config = dict(
    text_encoder_width=128,
    text_encoder_layers=6,
    text_encoder_mlp_ratio=3,
    text_encoder_qk_norm=False,
    cond_dropout=0.1,
    batch_size=256,
)
Rows from block 9 of the denoiser, named by matrix and row number. Each number is 500 + 40 x the weight over its row's rms, rounded and kept within 0 to 999. All counts start at 0. Numbers have three digits each. After the name is the row's rms in percent of the matrix's.
# q: cross-attention query (model.blocks.9.cross_attn.q.weight, 128x160), inputs 80-159
q.0 096:473560551495509518525534477481424569505506437533509499520509464512538500489462574500490530501532557509481450485494443502515504500504501491539439531509562484433500495594489544540449494460563425530516425495524518477426450544505568475522467525
q.1 107:477471502423574554502454499577537504561516455507391447546567508506535546550463551516528527474489507519555552509528509540504500561519535507481552460521483489460498523482553446471475466556519595508525550522447567509504492479527499521521579512
q.2 091:516522488502582593543540497503545520498431530474536523543468463479565496523496480449524483476436551494509396488489457515558484475448517529501469512427502540565464443478431509552474574555418553518527461516461554473465516576506531515531503512
q.3 109:547543519522611526524502443530487476482517506523499529502472481525476465567453502461456533533435488498514519477471504408517470622381472479418473537510515508487448514467455500489541519549492469456527509474446494502480464520520504494460486532
q.4 110:535575523499574502471487485532560479564548542529505492453494524497496545488509478467554506451492509421508547501574498500473509465459496539540467483613471479566502509464531556444589516455477512471544510443524524524549471470442539610465450528
q.5 113:511469477480466560517494576548543458488543488464546537504543578468536574501494521491517500475539486498530486513555532523448490530485485509504492512495481507520541530522470512523539567527579557467506492471595483539549520474444469505489419472
q.6 098:482549507508614540570518531527485494528544518514510555487450473551538465534509487495481530503488591491487552506489475444539446507505534512514502505527470468436445536487488569514524535518515423504504474467511465423446492537396555517478476480
q.7 118:525442519496453452486468503500494548473432501527441503439506493463466534470457547462628506495519448476500483453528537467538536526454456624455524466536470488557478537421586507574520507570550477493494451476506557503560451461474533513463501452
q.8 108:578529518484518496452444444563515497479572465549533556417495432421456548511465466503562524514518491509516515417595466513546581526464445499518459624500512439539541490544509461550506485473436509517537445551479527574553490510537596417480449510
q.9 112:483544503513521550479501494547489496508579510487478506500493529481558496555499521443540457524551563501505552465549483469451484498535510529548467524438544498437498477524519549541516521469531454554444521541517515548530618526487588446443551585
q.10 102:515479534525415443535492486485511437479441573494530498476462489525463495497516524529554500442548443535538539497554529526509379426467503528461505472503463529565501500476622532464536549553515479454502500514569507480567487456481514510504492514
q.11 101:463578416492476482550504619520458470500586559528506507515492485523470539467548514489492515436465425490455500516490577546457398514445535552494412507572494535521456497493450544451548512463418529501466566474489508513579500494488426555464456525
q.12 114:518514576518564550490496539535444470505546446499594488460504467516549476486563524516506475481475509466507474528538507503516445508529532520461471457491446517630514463538534491433475467509463570486524441459454545512436510443505472514508456501
q.13 113:514547516506523494498549562547467554466506529420484542469436448468499492473474435529479484533474484486485467449485492525521510508434507470424483512558525518601504516526471437487431512482508505494510559495502455444504476471569412489507524540
q.14 103:471479472478558478494541467536500544518517469522494488468536480469504496460527566469419524440514479525501449533476495453528590575507454537431458471520499423497505492412515471499537450503497546476509441481467550514511508489471488481498421453
q.15 106:510548489519457425526489536420555575472556528492478509520468568529531497507540463495535532411479510500449573517531527567490470481549565486494513502530539479578530485525508460462563438446465542486499550385528564491520396531479511486464465501
q.16 089:530504512504371468463509453498522494543479492451501533466392441474582462437483535474515481527508468467541556528506518480535446428460544526444530570564472531490483467437455544569487547510569451499570553462503461518499522472439499539502552507
q.17 092:449520486479550506522527507535463434532536524470490539544491568487458501580498526433561497531574558462555455498457532535530511518543588554518461518489527472480541521519508533499584453508484554553540457413536517521492469476567460475468490509
q.18 105:491491549517496498515483575496489563548574504514498486495539498490505538525518500567525518483482437459490488537511485513521535507548499555539499437462450523525507458564523526489465447512500531457491501443519480491517540499544597431440412518
q.19 093:472480454425489468505487529458492535500473463521491437462500486521512534457524527539450464533428470559513370528461455517552525493424517428460465507517466545548455486534576422467452496475496548560529467526376504504529506520528444501529462490
q.20 108:560409516516548497494555572502460483458523511425520476515485455541483501551473478472447465550490469489524459456511473538500545521471476535521433478513441534507506486471463547510467478416459498512439571496550470480544485540581456477544530510
q.21 103:542497490491494567544497461548479435546486505490467505507519437544483501476528465432581585540491482479436539506473485438494539536486496533453497498391538466471494493486487506458494519534407540480462512557530533569519483502480478517459503586
q.22 104:440482499440535501509495498469373535534515586462556482525428487558513441446513490498391463545486511441478446560485483555489427480493503475496536507576485509490516506448433568463552408429489457503454540557468472475500531536525463561510507488
q.23 110:460454490471543438555525471499543434518445483486513455489576558526500433455468501431457479490485563494462481553456526466531551491468471502501472576425510452530504547477455468485488457542499403445514542509518481504465525547552462584481517465
q.24 093:489479548474541506518445560473487534447536446508496520454481500545509501474441570558416540502383515472438478515562473443480569508497489524476536456514529512463531542474490459503556528397504402503530511528524460495493536534495458493534462459
q.25 098:491545473483497575467505473496500451494520501467509488500517505443569489516415463461583466483502444494542511506537548483523453504462532556423568530474493472536480419562506514516512561514546431477512522492575461525492568470491621528505574532
q.26 121:479564507533450531496498569481470474515573515499546514538478521572497526520536521547499505447541542498488500535478544545493481483544504499456523522509561503540543469505499487407495508499503475505565519498540529552444510518576441500493465461
q.27 092:457570459441564498446479473478550474515550484430499474502611557524485538546554499455534539482578508538449538505546457472495494445496465515488551498571500475485481495550553542442505485485526486490540480499466550556481563533505531493490456525
q.28 103:482494482481449478498476577489410503497613528497546526590430533567496480520528525569525504534477471485544588446516574548539431470517481497548490488508476509551505430548493534530530461465473547501553516529483525545513467512502523473492449508
q.29 138:542469517469478441499504492498476478558386484457517502513474497458458474464541507483494478467448415508522475503528487538483451435516496559513451522526533570523424533457454496477445484516515509460473492411492569507520446473539515535564518522
q.30 108:446502548511554486568470564471520545539490519512526559506506522515482568472481462582419568484540475539510548539493487486483512445473487593526478528534512495561544534540464464461500509466466428439507467499534553512496475532471519506511423440
q.31 107:531485549530450495479479602555603476432513521509509550478498522521466575496504483454468525418492487564465420529523582500523541515563479510471473517393481469485493526569590418487454501524537553461479469500516496443548528483486523475484507521
q.32 100:530490493509476520477523533556573526529425467585461488484493517440488478483488553452550479555509522508481521526480558547464487505501494503523537519555515457536502497528439517522546480430446497490505403534432548521547493500487510567451436517
q.33 100:506516458497525470475495524511581491567518475540447511495507533442493554541504523524519505473552432521507566574447564499507556585469500503495537477493492489545553482475557424533467526457566607474501509460500466483527530501482573471461529493
q.34 093:564555531533447498432459547495465556518527485528543489524536455491470540489575567482579480465513471561452458559441523514515534487519435501453532497507500432489496498470523494454468510448483495582498466419482530547517470520505537446447439566
q.35 091:531494495521522487510603473534473437537511504530475483542542456533521478565513470477458476460515548435559524492533442564584470457557506522447499482525536516529501529482547506449423489500539518538569463483518559535501553461595498542533523491
q.36 113:562433542471487439498531483499548503518468459443460511429550565483460579453500497519536503462472458478515529526503463576513524556519536494514457520480505478590512540470501500491416490540505545469466418510560569492529495502572463473496422450
q.37 098:506488532519397438502481497438466536475503472582528463490479428425479520480558493459561514508482514520524429444448470490485482480523501495498485506463494510438442545489529572524544476528582442482489547552472497502549464465503475460489498493
q.38 112:510472542456558537526478527475511496489511470545502488513456508513442503527496536520492471490475466546622529474456484524491491502455497482536432456455472499402503546440471478477461437498537518448505493464480506414493435482483487490543522553
q.39 108:524567496519460473488491547448477494407488507521462499519466415498503510502474515482530545450530413545514516488535474519477495490538451534462538458534458491566510527480562490469455487521505545469484525486626473530577469477529523554437483440
q.40 101:500594561557423538452539458486502510415571499491559488510469487569468473493495542470496498521515495466504449495555515540469418520463508440516410540562520464513536530534492519490496506443529462520483488550453530465485485528527502526501532515
q.41 091:508543545476471442492541517480481488505498557503468400467477490435585543506541496502458504484422471481446428511477518451504564531418526539489464526532523532581495431543508480454493493527522503482524499507433482516540565433569481474488503517
q.42 087:502481471494464491509517451487493479509435501443431517509550496516481526494495501478501480523515470521449443497420416431524490500480475498479545517607489509579481536560523521573467545534498534502540444497553517489521541500470465507493486464
q.43 108:491524421557568567457546409610461560529491479478479501535481469446528490460527533472523477521429544519437507505448470500454458512501512472470510508453511423452498454462446498494575492501458480563515471526419495499442470541466418520494523458
q.44 103:417475506465484511565600489481469493511471485502518505529501506593607475462485564441425431548492576526452440494527505447435485489521529492482495457486516450552567426476465439499441522486486514530541534483500582466540530516520533551470603549
q.45 097:498461474461456374503502530493485503487526498533434531527427524498508513556478517517466521517505516515462489538511530487493518477456516515448539470465527464528522505482570451416439480455512499433447520454465526439504479565525603517509495496
q.46 104:574606562433524568520459564438549524541576498519460560434532431556425457457516485434451540485517471473468481552452517454525541502410451483470572499451520453500516511464452460536429544494487488508519491496520521510554478540578520464491458495
q.47 114:474532518447479495490484562434512473459464538476505515482584535506525556502457511518434481500512584485482398515462581482483536630443503515422492517500477429518504462489562516509453493531526505446438475466462519502524503455516468446507508492
q.48 105:510516521475587494514534471511468535489516517432461557486509468528504560522459440499428466502488423518483495501470472498512519560454542550508479501515483477574526458480534477466388519471632505478504469511447557444510479514531536428510530567
q.49 098:523452546483420444464528449430467511444392477559473498527500526487491525460569496538513523471467431547448423513514538530481491516490451531448512477467507458519548507441553454410499490564489518464459496535514518544505374450456480477531528507
q.50 102:533490517478490525490473431464542480475485510440516551500538498545463489500485499547417513534538489456496461492458514502459502487469541473509519419501512506497585536471418452488443455505448502549400500504460384506507461470510459452550479544
q.51 100:486429531509514489546438523482643458498446555588549530444572489502485454488499473553587529425477524475524532485552523459514476488475507541514527522488493511495462493498540494542444497571513525499502468482522494541497509479537574483513404489
q.52 097:462548496526511530502440480474493525563491418527489479535502549487479521461490494425512478504478518562488493477439520399502492540478496507518490485461505516471456497458471510564525486434487426458554517470484531422484456531438502581547508545
q.53 103:474607447563462489477509581450464462517583515560545452511513421538501485506477551540494526476496481524545572510490507520497423525513534496485479420488418481385455514498594492491544485483463424528455504455510545469501563468467536447535553480
q.54 096:517499472434444442499495479434587468503507545490468504504578528557528575524423462534394474491464488544435479580538507491494494535475566458431465453502504510546507561503546421491446443457498501535460483504492486463522496453524483485474515491
q.55 092:524392496494497497517532481454499462468372510475496505468495514534480471456530525445469552551498548428511489470486507516516519518515485537530463423428493547571522474490521623488461546502512530540465489512496495552477479523531557516441497448
q.56 087:492484457443480558456482540573516498476503561489534519470539452557456514538537500482559488473475536490447511488530497424501566481506539432493473466473506464468501463493512399525478604571475496535511446556475471500522516448507410473482527503
q.57 105:457532545479571536537554461523442534488482466529546527548508480500501449528471518565447445531507496512462518528445415514459490492550528420437521496477574448422469491521431455385518528523487388561513432529445498494482480535538433453491524513
q.58 096:463476536450469437462498482451494470540447474447439446441452612499456469491505509506519515498490500468514484524555496527541448513507455566523448464500459529538551468577580536440386505512606477507450464506559461540540468493508607378539535511
q.59 106:483553399500609478512524551527472494527534502571485442497530454446516452524524494583494485435479523445547566521493467520452539442488572487445449515478514560534477505511460484454466496444444522525493460423435555468490544480494481471481452541
q.60 096:495463440421585540514510508531520532425459544454513531437471534468432507523481523494571496493526559501460489448488476449418524550468542566557493527453458530456416445512454511573519564516508464524488529526508490496486575529473544513415518498
q.61 098:531486508503509512526539466517488491437484520512510504532519550509534421487487517530479475529497511531523494539435475424465445484481520466512495505504517470337455513480555468469405477500566486507476539482483540474522506546489491546570528529
q.62 098:484479476533535427475440550491441562569478482543549523496554516466523471479491508544484472469521441578488535496543429491460532527510492496546486490532473527495539516536498466510531501467473508484494415450522607499498460422445460528483467482
q.63 111:552523517436544474546520578513456516496469531516463515533514494509537544508515476560444496477514556517525411527498501541542460458495504464512466516569477448550464468550422492455540486472448456520517475514455557509561511490537412539486485508
q.64 098:552481503547455394495423469467435430512529448500510452482533518498503446442479469421556493555562453523468534479547490469430486487439493497535504468477489455423499472449487469525482498573513535485523506458516466480492519532440445516506558484
q.65 094:491515457504447512492419545492420479488520511529515476482513473545475530481511537527478482522488550448505538543496467525529500536593468486555442500562557523475492416518488437507530532538482444551537529497513404564421579499495466461455500498
q.66 095:502477520547461543494541550517514481573504486455574533543540475508502504496543501478509476523504417457449554482524480483472455473554512465556462492522532396524457503431534472481538510486466487562501525488479503469486557439532470428508551467
q.67 088:449462518452556469520448555497503472423535506495505537493488485528505513473495479429505518515501446567460540511479545431520548527440471540530456514564510495466535472449484560525432527530536425525484505465462586443469482476535555479463545543
q.68 092:423523488530464568480624520480490494571508531452511572561447479539548499515509463538582526493463494504510610525451475489502445496524498500525530448468476551444481551441532484500533461511561527490545439511538490452434427445489492513540549499
q.69 091:499514498527488503435443497527589515534495473463533480487487504347454565525461523543514489514522457517504477556486489480522464523483491542532405416490508523534437526517531554554385485498508510456502482496487468495568512517540520473510571589
q.70 088:504481492421509450447540491501505520501521464491506474491478493447589416472509444525465514440506464453471461481500508500483441454497545537491490585508499554503604530538484516490541499517484555519472581468505522546517472498487448537466470496
q.71 100:534456486459487480487487545460448494489490539553496487496520604441488526506428482511451473528502519489457468503450500471484565515532491531463483502487529508456503561501433456510453563573587577518461517486436499536536489522498493465494468492
q.72 096:548508494548483455529443519493568428465470534511468484507552544569463434539489533360529509553494456514495527484456549454509538514501516519494511523497556414453515521451491473506460509536463544520540565469543548465467458499518518476516508436
q.73 097:502549511563493471490541500520542522489530538487525507502531464501520450550442502477520462505479514465510586505513424475555494500511476497457470367491497468528499471475475527485529473434514451566524554533462396516479468534461523490478545477
q.74 089:487516480568473573488499520525482472486489483482500491513518439605443410566470488505555474561488554495510609501540473600508531535499484468508518444485509478488460479484451463518525471503501522585534364481507464495465444528498542516553530447
q.75 115:515406486480486406480453490462515472531446527444473478460473476545538482477491510413514480550532477521454475475537570437476551444486538536538505453484525565475517486420463437570485542512479518502484450494587539419504473488408527472518461516
q.76 090:557522497492558583509614466545568533540490503478492523495450487428502490554498545505517473485485520544505556559472485544562522489503486603509536502413504503565541532523522503481524479526563471409485458495519545481525577533497506515479516492
q.77 093:456465490506531528535462540514513467505467496536544492468414531580489479524469543483506545593472487498516496444552535471491545501520469508512465510534463484521509492490528493548492509488428418460504485499542524496469529520461550518508464546
q.78 098:620439495435475417457445489478458493435458446499490448466487528450553489467515481534453441502544434543527449478494505448507469439505437431531497486501503490456471501538505575490479475506546531474521480490445486496511480483463553483555449574
q.79 095:551484490509504513513489513573464563518542496518525554559409571447476501451549500507523556509471483428539499472451504479510563472528463602559591554472526463533532524536512496490547550480509510462430416485467501524518559485474466549499494525
q.80 082:500550486452461493453479567518510488542495489513445453505487491497492466469507520458453536500484484479531516487482459440469415427440480452516537441558493512497485508497444562528519531539494508488508524428451432502521567489533486455503540588
q.81 090:513391481432467500504523489522466545486483468432463486491500486523556533524518477456483457536538491453462530521479569505569511438553487501460530488486493475397488473483502429524538546519468497489537508546542540508492545510519466495496513395
q.82 105:509566551415557594501530539518535614565504482532506536549468548438480525541475501466479461443554543494467533599459462466488441469472522480526478495442465479525459427540502533500451465482521400459465531565506560498492543498553455434456543521
q.83 095:561480477480360530451482463493395522476539513481406465480494435496499467477449514528549522472532520461519509509537466516536426478505533482441472444509458452467474512513502488519444458507526562548540501554469522491574512526523533414525473399
q.84 091:459509472549516546556463534489535446442535519467576473487505462579548499464548472498445513478414528485471415498479502545552479563444475473504469531534577502494533502537460537486520418501533449469471548455566508501497401480549496531456495577
q.85 091:560505457555524508445506465533485477541454462519510485450489544428516512432483525486555544536550436405479488518542499560523531496500511544558454505479528537519497488483463503463525519540525489468515445500561515582518607490471365443508457494
q.86 098:464451498528430467580515471483556542528524523480501480500586552485505529448492501470515477528560435544493514513454527486554533491520460529531515500503484426522566559414461538469485447459478512522533501456470510530558424478541519528528512491
q.87 111:491489469573514467541444509501492461504557539529522482534524534611476556448517462522521525539515527483587505518445423507536585521481535496526457464574505529441436455499451459487465535475434449540481536506485473522431510557572456430529453498
q.88 116:523445500489477444499490464478473462541553514475490472457527533472500513481555487436534494460514474493575579525480519450535497445586492544487540448476465569463520542421481513507557485478491486492515428457537511441493492496400473529538497387
q.89 095:486470462509525472531503487482454500529485585473480460484526547539432502520513478453530515490437442484511424413524498542515511530467399573528476521520438534458491477457528509504499491479452469493484585426571524462548404499482513518452440505
q.90 100:408481468449568519539523460475461603494530542436459499559482484425538536518474503572541445486510489444506532533479486539529442484469516547462478498450472471486465453544560478470492560449472513471539437500475515525472502561624520517532488508
q.91 081:498467459532496560526514471458422524505444534504513464472508473513563505503544454512481523492530532490363503500562479464527488482489536434521478498465497425514536534519517475512495484436440471529517540565454574535460497500484505509512436522
q.92 094:469517502478491502467482367486502562496466502471519469551569526400497494567502505423475578503528521461512556504548536467519569515545519593523525463455434511521524507473569522496469511501466447428548484468425432481493514497553527559566505478
q.93 088:551457496535555431441534419485525474543448522463464499452559524519479547532469495443485511506559496482545552574480549489562483513594542461466499504455513588469503555416445455528488538529535483447485484481453474478494550538416560545545576492
q.94 093:504569480520405411510487455435525441457498483575529481497526437605535481474497469459562510505510517515489485539503541491561475475417500453436460491467440428482491432512460468475445542521410459526498529543462469477489452530493477418472471503
q.95 099:523429472488420478526490481470478515464452553515485439471493580459482521499481500481545450580488510504549551476516469424502581449567529527518515445466498513431507547507460491481493488565482523509485438482517573431408435504498523499561429489
q.96 073:504529538497498520508559512492520475477500476469516493508500482532534578553526489471544550539546515518424486460455552569523487593483505477513539529481458451535455502453527537531514482531513432461458510465418453476546512460525563515413466567
q.97 088:490432539509547543494490565529504559552520503480517488520471503478496491506505457453452457467517488514468474485518532436494463473523499528487520531565440421562520419434548431483557512487507504507504525492505578536458566485458446555456482447
q.98 094:532513481413537442453523526449457461543517521547522474452454568456465467489456501440489483509503451488550495550508568455478446524419505554477475510522527523511474524509466576514436431493584443464480492493402529536511464496469592471519533526
q.99 097:546521509565503492504517500457468488492541563465502565492580481528495518548524501478536468477535496521500581526409466543519500521497504525501437393462516465494435547457507470529440448454560511436482471474491499410437536549477545512485563473
q.100 094:495509496537447488499499523572493490525540474452489468482499471495486488489451516512531478525508477479510419504475507576511448502494482455521389528586492462448422377494543509472496458532481475528477554505459452506472519461533552486500558462
q.101 100:479483496502507500566454513547528533535482525543476477526521535540557499585516466519567525503521560478470515532465469525517546476543492536511456476493466547503501505500483445540445504463437480492519500480562473507444437511589479560559507419
q.102 105:482450515501404531561523587575543455534512514455561487459510481519517527445502479516552548540449490525479423493493491478541500414476476443547483537561540409485434513580495544487521422523473478517503460449485545491462450507547489491448491529
q.103 107:477576553568466474521526474520484530491494455547509567497502612476484559472527515553476444531462499499526473518477498533500518557496502442544469487514528511568506482479487516456469418517477511510487512527500419591461498503483491541505532462
q.104 105:462541451460490545517524515515454518477565465545471498486489528437499568490485473569494514409475497485535452512489425505482423506410502472482483547472474432514484475546526566428527467518520507508514520574467584548539543483548490483439511558
q.105 087:514575571508486485512479501437516521464554546562538554522473503532483482517451508486496420523537494477489505445492495541488539489514492489436499479510425465510503417421500504484508515452468472557508523568503440528485501496494487604510566512
q.106 103:483525518551527525552536498466516496553553554549462454460515492544437485483491492437507515498501539534561562498489506544516545541492488558575461460484584555476469531526447539574496379511535567520449551508524532479457462504414530477569552499
q.107 098:455433545484446524474409527554499524486505474469504536480479504503420496434510501529544545545518455517469437454466581518535484479614481633503566566500503508434519494495537452498480557520483559512471471442517462483503481504590515523509490461
q.108 095:511460492508469500520485565502468492443489488487495555447474497537445536470493505490470527422503493493480611541472506484541491541499539515573501490387555588422509542506479442561440495535509465482465538477562542514515508480528455451454574500
q.109 114:504502517464464462469468524527459465479471519528472474469489507560528454422464516462435515490436474530502455468529596557446487507446471508550522492498531504508540507479485471495466461508472548494443541463548438504559441431546515450541420525
q.110 097:482464532523543519484510476436516572449453469498498466501440507376504524420551502546468458533459519506527403458496470474494494488434498417481484490504494442463512412478516590547486525502495445462447485563506442546521509491510508463529484519
q.111 074:486538489475485539510514552455511516537473537494530499516461491474437545465481409535512523501515489484477474552494476506519533505534540525516477502396431494467521493455518480460445492514451500461492439519431478538484486541646520503604480609
q.112 101:486543489470473534436495525471491466467456529450482518430485509599504479505449516468535540508501506499433504476502485529502500535529523561482553536458524573497517507495526417537366525533562533536475526486520472493527494528539562471525535528
q.113 106:489509511491532519528555522521525481521523536444519522579491486532551558603501512476513491521476527466469570489483561540514520509585514563481505476472536491515501507465510482457587595488520481445527479500510555521459613550531512564464529421
q.114 109:486506505508479474463459481518440519436518473550481529479513544450529538540445539495480499512559475471483546546482497485449568479493492547491533508476530502503564537554466487549422548532624617519511498473564476504560462532461417457503535576
q.115 102:493437521491492446514520502508494522507512535502458519560478488533463522474449499540511490497499479475513525443481461477490574478493538550538533497509546508480480511461520538524388570431435483536498499499545480492492534403596480440567533521
q.116 090:524420562471464539552476507503543522531540492509462491439501473436484501487518524500487471512469478449577479515488527445497463491547475517545528506440484543477530563473506503555506446488489533518442496511521521475486396482422465519547469408
q.117 081:498550482433428458529500465510519449498513544475436493482558547577452546449533502551507500501505458453526516478485445464473560515591462512471506508447504538401508538562486496496499449532522480503434503490424478512452518558490464489611426515
q.118 085:553431534494495492523511457529534453490412427509477487521534465453568469503538554494587475520455487545518539483426522538479487446442484496479531513546464444501497487517523467497444478472532542534522511509518444451501505485490494410483502465
q.119 118:495418528452494577505553475512579588602473495462497496479487500393491545524497518488469469494517505459491479517490527469483541491514444521529525509414454511452505559433470460530523491492529478461486486485525512559481489503524538513477475421
q.120 091:473475502465517529490448477429493484435462540551501512521514547455554489493508443454515498545519478493475518481495516463505551474543483455535450441474529503467524523524521429532464540561535468456480538544475512501424406547473538513497545491
q.121 097:524487498446547554480432548510467464444538564463479483496509586519524475514414536447473529565459440508449452462495467494496498553526433571548466515504457520499496480512505459495567570494589488512450535488569472468487483474530552467494513517
q.122 103:505477497494513489486500547495368527390543551491518489523412509538576523429471490527490465534496475495497464433583544442544485458478492495455537491531470460551481447530501491478529539409516474595510455503490496532484583452506563529450511518
q.123 088:497394502531483561502566454529453540435486380457496430550484491410527534495513490522524475448519515499532521522509474442490503494462533475460418437450484453425520528544548544521501535502482577465502454605525511500488519480511497548545519521
q.124 088:529629521539455512529512531580501469541509515491505487523482555574410558496443504536535505516496571475545571539524466465453480530496421502512426488435477515498448486504453553485473473479472474559447498519532469476478517494507550426509561505
q.125 098:531560476476574470459555505469554444441463539524426522520463511487486533528511535498477536536471457556533484466423515465462537555508473542561569488456527515558460485479532544507540634546488504515484485523461491530494495457451546544599453542
q.126 118:460624476619455434501466514512541466447581512565524466524503508604466480488511523496522521534517523476528523503543486569525474514503503364528449523538534442492437446485482478517489519447435462537531546482504427576477523534544457488445484568
q.127 103:477455437525425513499541520477402475455514592523524517496461465557494528422484484481548547472467474440561567529595560418528464493497520519445478445450477533529500533473477532520493507444425459497499454542517513522530499532431517527520507498