python train.py --arch="dit" --model="text-conditioned image diffusion model" --dataset="photos of plants and fungi (iNaturalist)" --train_examples=45211 --image_size=32 --horizontal_flip=true --conditioning="text" --objective="v" --cond_dim=128 --tokenizer="word" --vocab_size=1482 --text_encoder_width=128 --text_encoder_layers=6 --text_encoder_norm="layernorm" --text_encoder_norm_position="pre" --text_encoder_activation="gelu" --text_encoder_mlp_ratio=3 --text_encoder_head_dim=32 --text_encoder_fused_qkv=true --text_encoder_bias="all" --text_encoder_qk_norm=false --text_encoder_layer_scale_init=0.1 --text_encoder_parallel_block=false --text_encoder_inner_norm=false --text_encoder_positions="learned" --cond_dropout=0.1 --norm="rmsnorm" --hidden_act="geglu" --mlp_ratio=2 --head_dim=64 --fused_qkv=false --qk_norm=false --inner_norm=false --patch_size=[4, 4] --layers=14 --width=160 --positions="conv" --residual_init="none" --optimizer="soap" --beta2=0.99 --learning_rate=0.0016 --beta1=0.9 --shampoo_beta=0.99 --eps=1e-08 --precondition_frequency=32 --max_precond_dim=1024 --one_sided=false --adamw_lr_other_params=0.0014 --max_steps=7800 --batch_size=256 --epochs=44.2 --lr_schedule="linear" --final_lr_fraction=0 --warmup_steps=1560 --weight_decay=0.5 --adamw_weight_decay_other_params=0
Rows from block 2 of the text encoder of a small text-conditioned image diffusion model, named by matrix and row number. Rows with one number belong to one neuron. Each number is 128 + 24 x the weight over its row's rms, rounded and kept within 0 to 255. All counts start at 0. Numbers have three digits each.
After each neuron's rows are labels from the 100 texts, of 14848, where the neuron reaches its highest value: "tokens" is the input token at the peak. Only what is clearly more common there than usual is listed. The data: photos of plants and fungi (iNaturalist).
# fc1: MLP up (text_encoder.blocks.2.mlp.fc1.weight, 384x128), inputs 0-127
# fc2: MLP down (text_encoder.blocks.2.mlp.fc2.weight, 128x384, transposed), outputs 0-127

fc1.312:089130130115117153146127107148119110110133130149157132101163139126168081167114115096149111118171120103151140113132117138142176103141133143126128122118105162126143089173156142172178185098140111110125149087131125110134120144117118068116086140120129100094200100113151125134118130136162103118160128120145144131112112095127119112095145121094149109163134147112142132148165075118140094142148
fc2.312:165154157129125115129129156123171131117112133118085136125077126123113162106160145200139094152104123139150130143123128114141162139107163143112091123149130094136117141122096091104063129102108135152137132129115123117154159109160132191146186100157146144146092148127113127121140116127132146083111110130120098134134118180130094133150103130154120121088113109180117127138076163142130122115137
tokens: "order"; "basilaris"; "coronopus"

fc1.80:125133118101107116142108085118151093142146164155102114156166159126170123146115148100109152116098090162133152129136140156110146132112122144142132104099156115148129131109177105139113146128164117073107103154134149120133139145116122141067149135166124085137144121124129085140090129153150134166172109136155125148156152139146090143138148068113106173138122064101122092118150162133147122131114
fc2.80:162177162105137118129153135122128162125122141125129137071091093159102139150140120154147127156179148144148078107082138126129089149113116121105113119154127145141144148142121144146150097137109134141164114131098137100182107131152106156155104105114156140151093134196144140158142122144145112117127161142118122106115117118136157151114132137130124096129133197139153176105135085127096135078133
tokens: "hamamelidaceae"; "berberidaceae"; "fagaceae"; "dryopteridaceae"

fc1.284:142185101125140072155141191132139150075130138143133151128084136153129134121099145187134135177144143172130145091151130082126118085140123123109122168121127135095113144154085146080099133156140114155143117122172129112092088121134145127133116111130156126129128175138139161087089093146126116120144146136127137115083123148109131141122123119147136122118139132126145123093163092104117093103131
fc2.284:155099126097094135142127073128139140159169111153162107154136131124148126135145146108137130101105125104150101144115166164140113166132119092126154101167134133163112087132167147133161159159150139115125121134094201131148146140134131146132134165147134119094151160128104131133148129080138139145131107073171128142133139088173126120109115127116107157195076107144138126136160146139129122152127
tokens: "order"

fc1.102:112142117155157127106109116155122111138131123105141153105147104104111135178139109118131121137142119149120120116086171136140105169121096140129131125134114111148145082174149113130096121124119100178110120078132114109096125194097099087133142129120114142107104097139135180134136157116154163142099104134143102163113109083178133170138135177092094115188100130128126147133140142137100114140152
fc2.102:126135138068101127127068172100131151117148129123113097122123142155140105105092128160128137144115122137130155140167060124138152088152120100156096126112159122117128166153133113091129110130108112083158144153096113128146136078149157176136129115125115113122114146125141059122121123098114100141108136122128149107101117151140115083116119105133149115080174134102085122120095140168113145130142
tokens: "order"

fc1.89:142130123092158113127117114156090098110150144140100101153091159142129152126068117129080131131096145110119138124100142116130185126131126156110144137141127145081090137134138093185158123135140136124127099123102111115155131139148151098127170105153141106145157147103137089096100116138157132123160131195155091158114125170138128109138144090117144139136114135119165106137131173125124124064154
fc2.89:122165146159121124129151109114141117140128124142137095138140140137146150102096163103127113123160111141205152155143152133129154091116126104123127118107127075187157123152113164135150118110116136179150140144149134122074123108107104141126150162116124155165097136133166160130110118084130122140096114105122083101131137084173147159107111186125121112128155184121106141127128103129152116129159
tokens: "norway"; ","

fc1.269:134133077106103104152126150081145131131125122128154137101092112112114163135122115137089150114137135129155087120167099166137175126117140134109161151110140150137059129114146128128130108148110168126111072099169155157145153146177115105113185122115151144126156142110153108142128097108136108112129152155151129147148112163104110136116139107106125123102122177077146109113121147122110116104072
fc2.269:135154135169155150101106096151068164152153144100114109117122135117146098146125132118164116107120120124138171125095168113090107144086143127127103107155163108150187131120109115144124152094162113135154161124121098114145108110100095152104084112124159103135144095138121120102112141102124153136134110113138105160084099075132114129099135129163114111160112117186138123149105126146144135138185
tokens: "norway"; "black"

fc1.366:116117133128120096158125137097101051155116152104155122126141149132128119161110134104114138137086130100167145086102104139112162101112136111158133135153104131147087101156117144166177154123153119174120103126128099111139154117150152151110128138127108110143115112155116136112132151101129176169121087150157156158058130091104119177121145131123171138133129094141110143136165128150142152151114
fc2.366:160148114109161102133132115128153163152139102150117137119125104162101145087112130148165108159188105141108122157163145096142108153149119147159131135125123107109175132142135134120096142166122108092117145128130131137109141148123067113139107101130159150090134156105131099116166129153131074091124153090106109095173131141148129110150110145143088085114145171094132117141107114102156086100155
tokens: "order"

fc1.142:128127098113168056107115115158114127130133127142154133139091112107166122124147131200161121153136113150138150110102158154142073123131134110151155159167106128118106123091147122107087112123082114151119133173146154113126098129116153135139114147095106163174156147115138137118142105103173116076120126114146108123160113101092128136103137117110114141169158152163145141101128107103122108138159
fc2.142:126125078137124122196130154132126131118150129168097126135104135121127138142092114126161118178097137158123111094117125115160131106125118106172145154156122144118102166123109135095138113115127148108135148145112170137131130157203146104134134112129128112108116161087122147101112130157092121147108143120137141100100137144153137090168147121098164154129092113136177112102194098127118088164110
tokens: "order"; ")"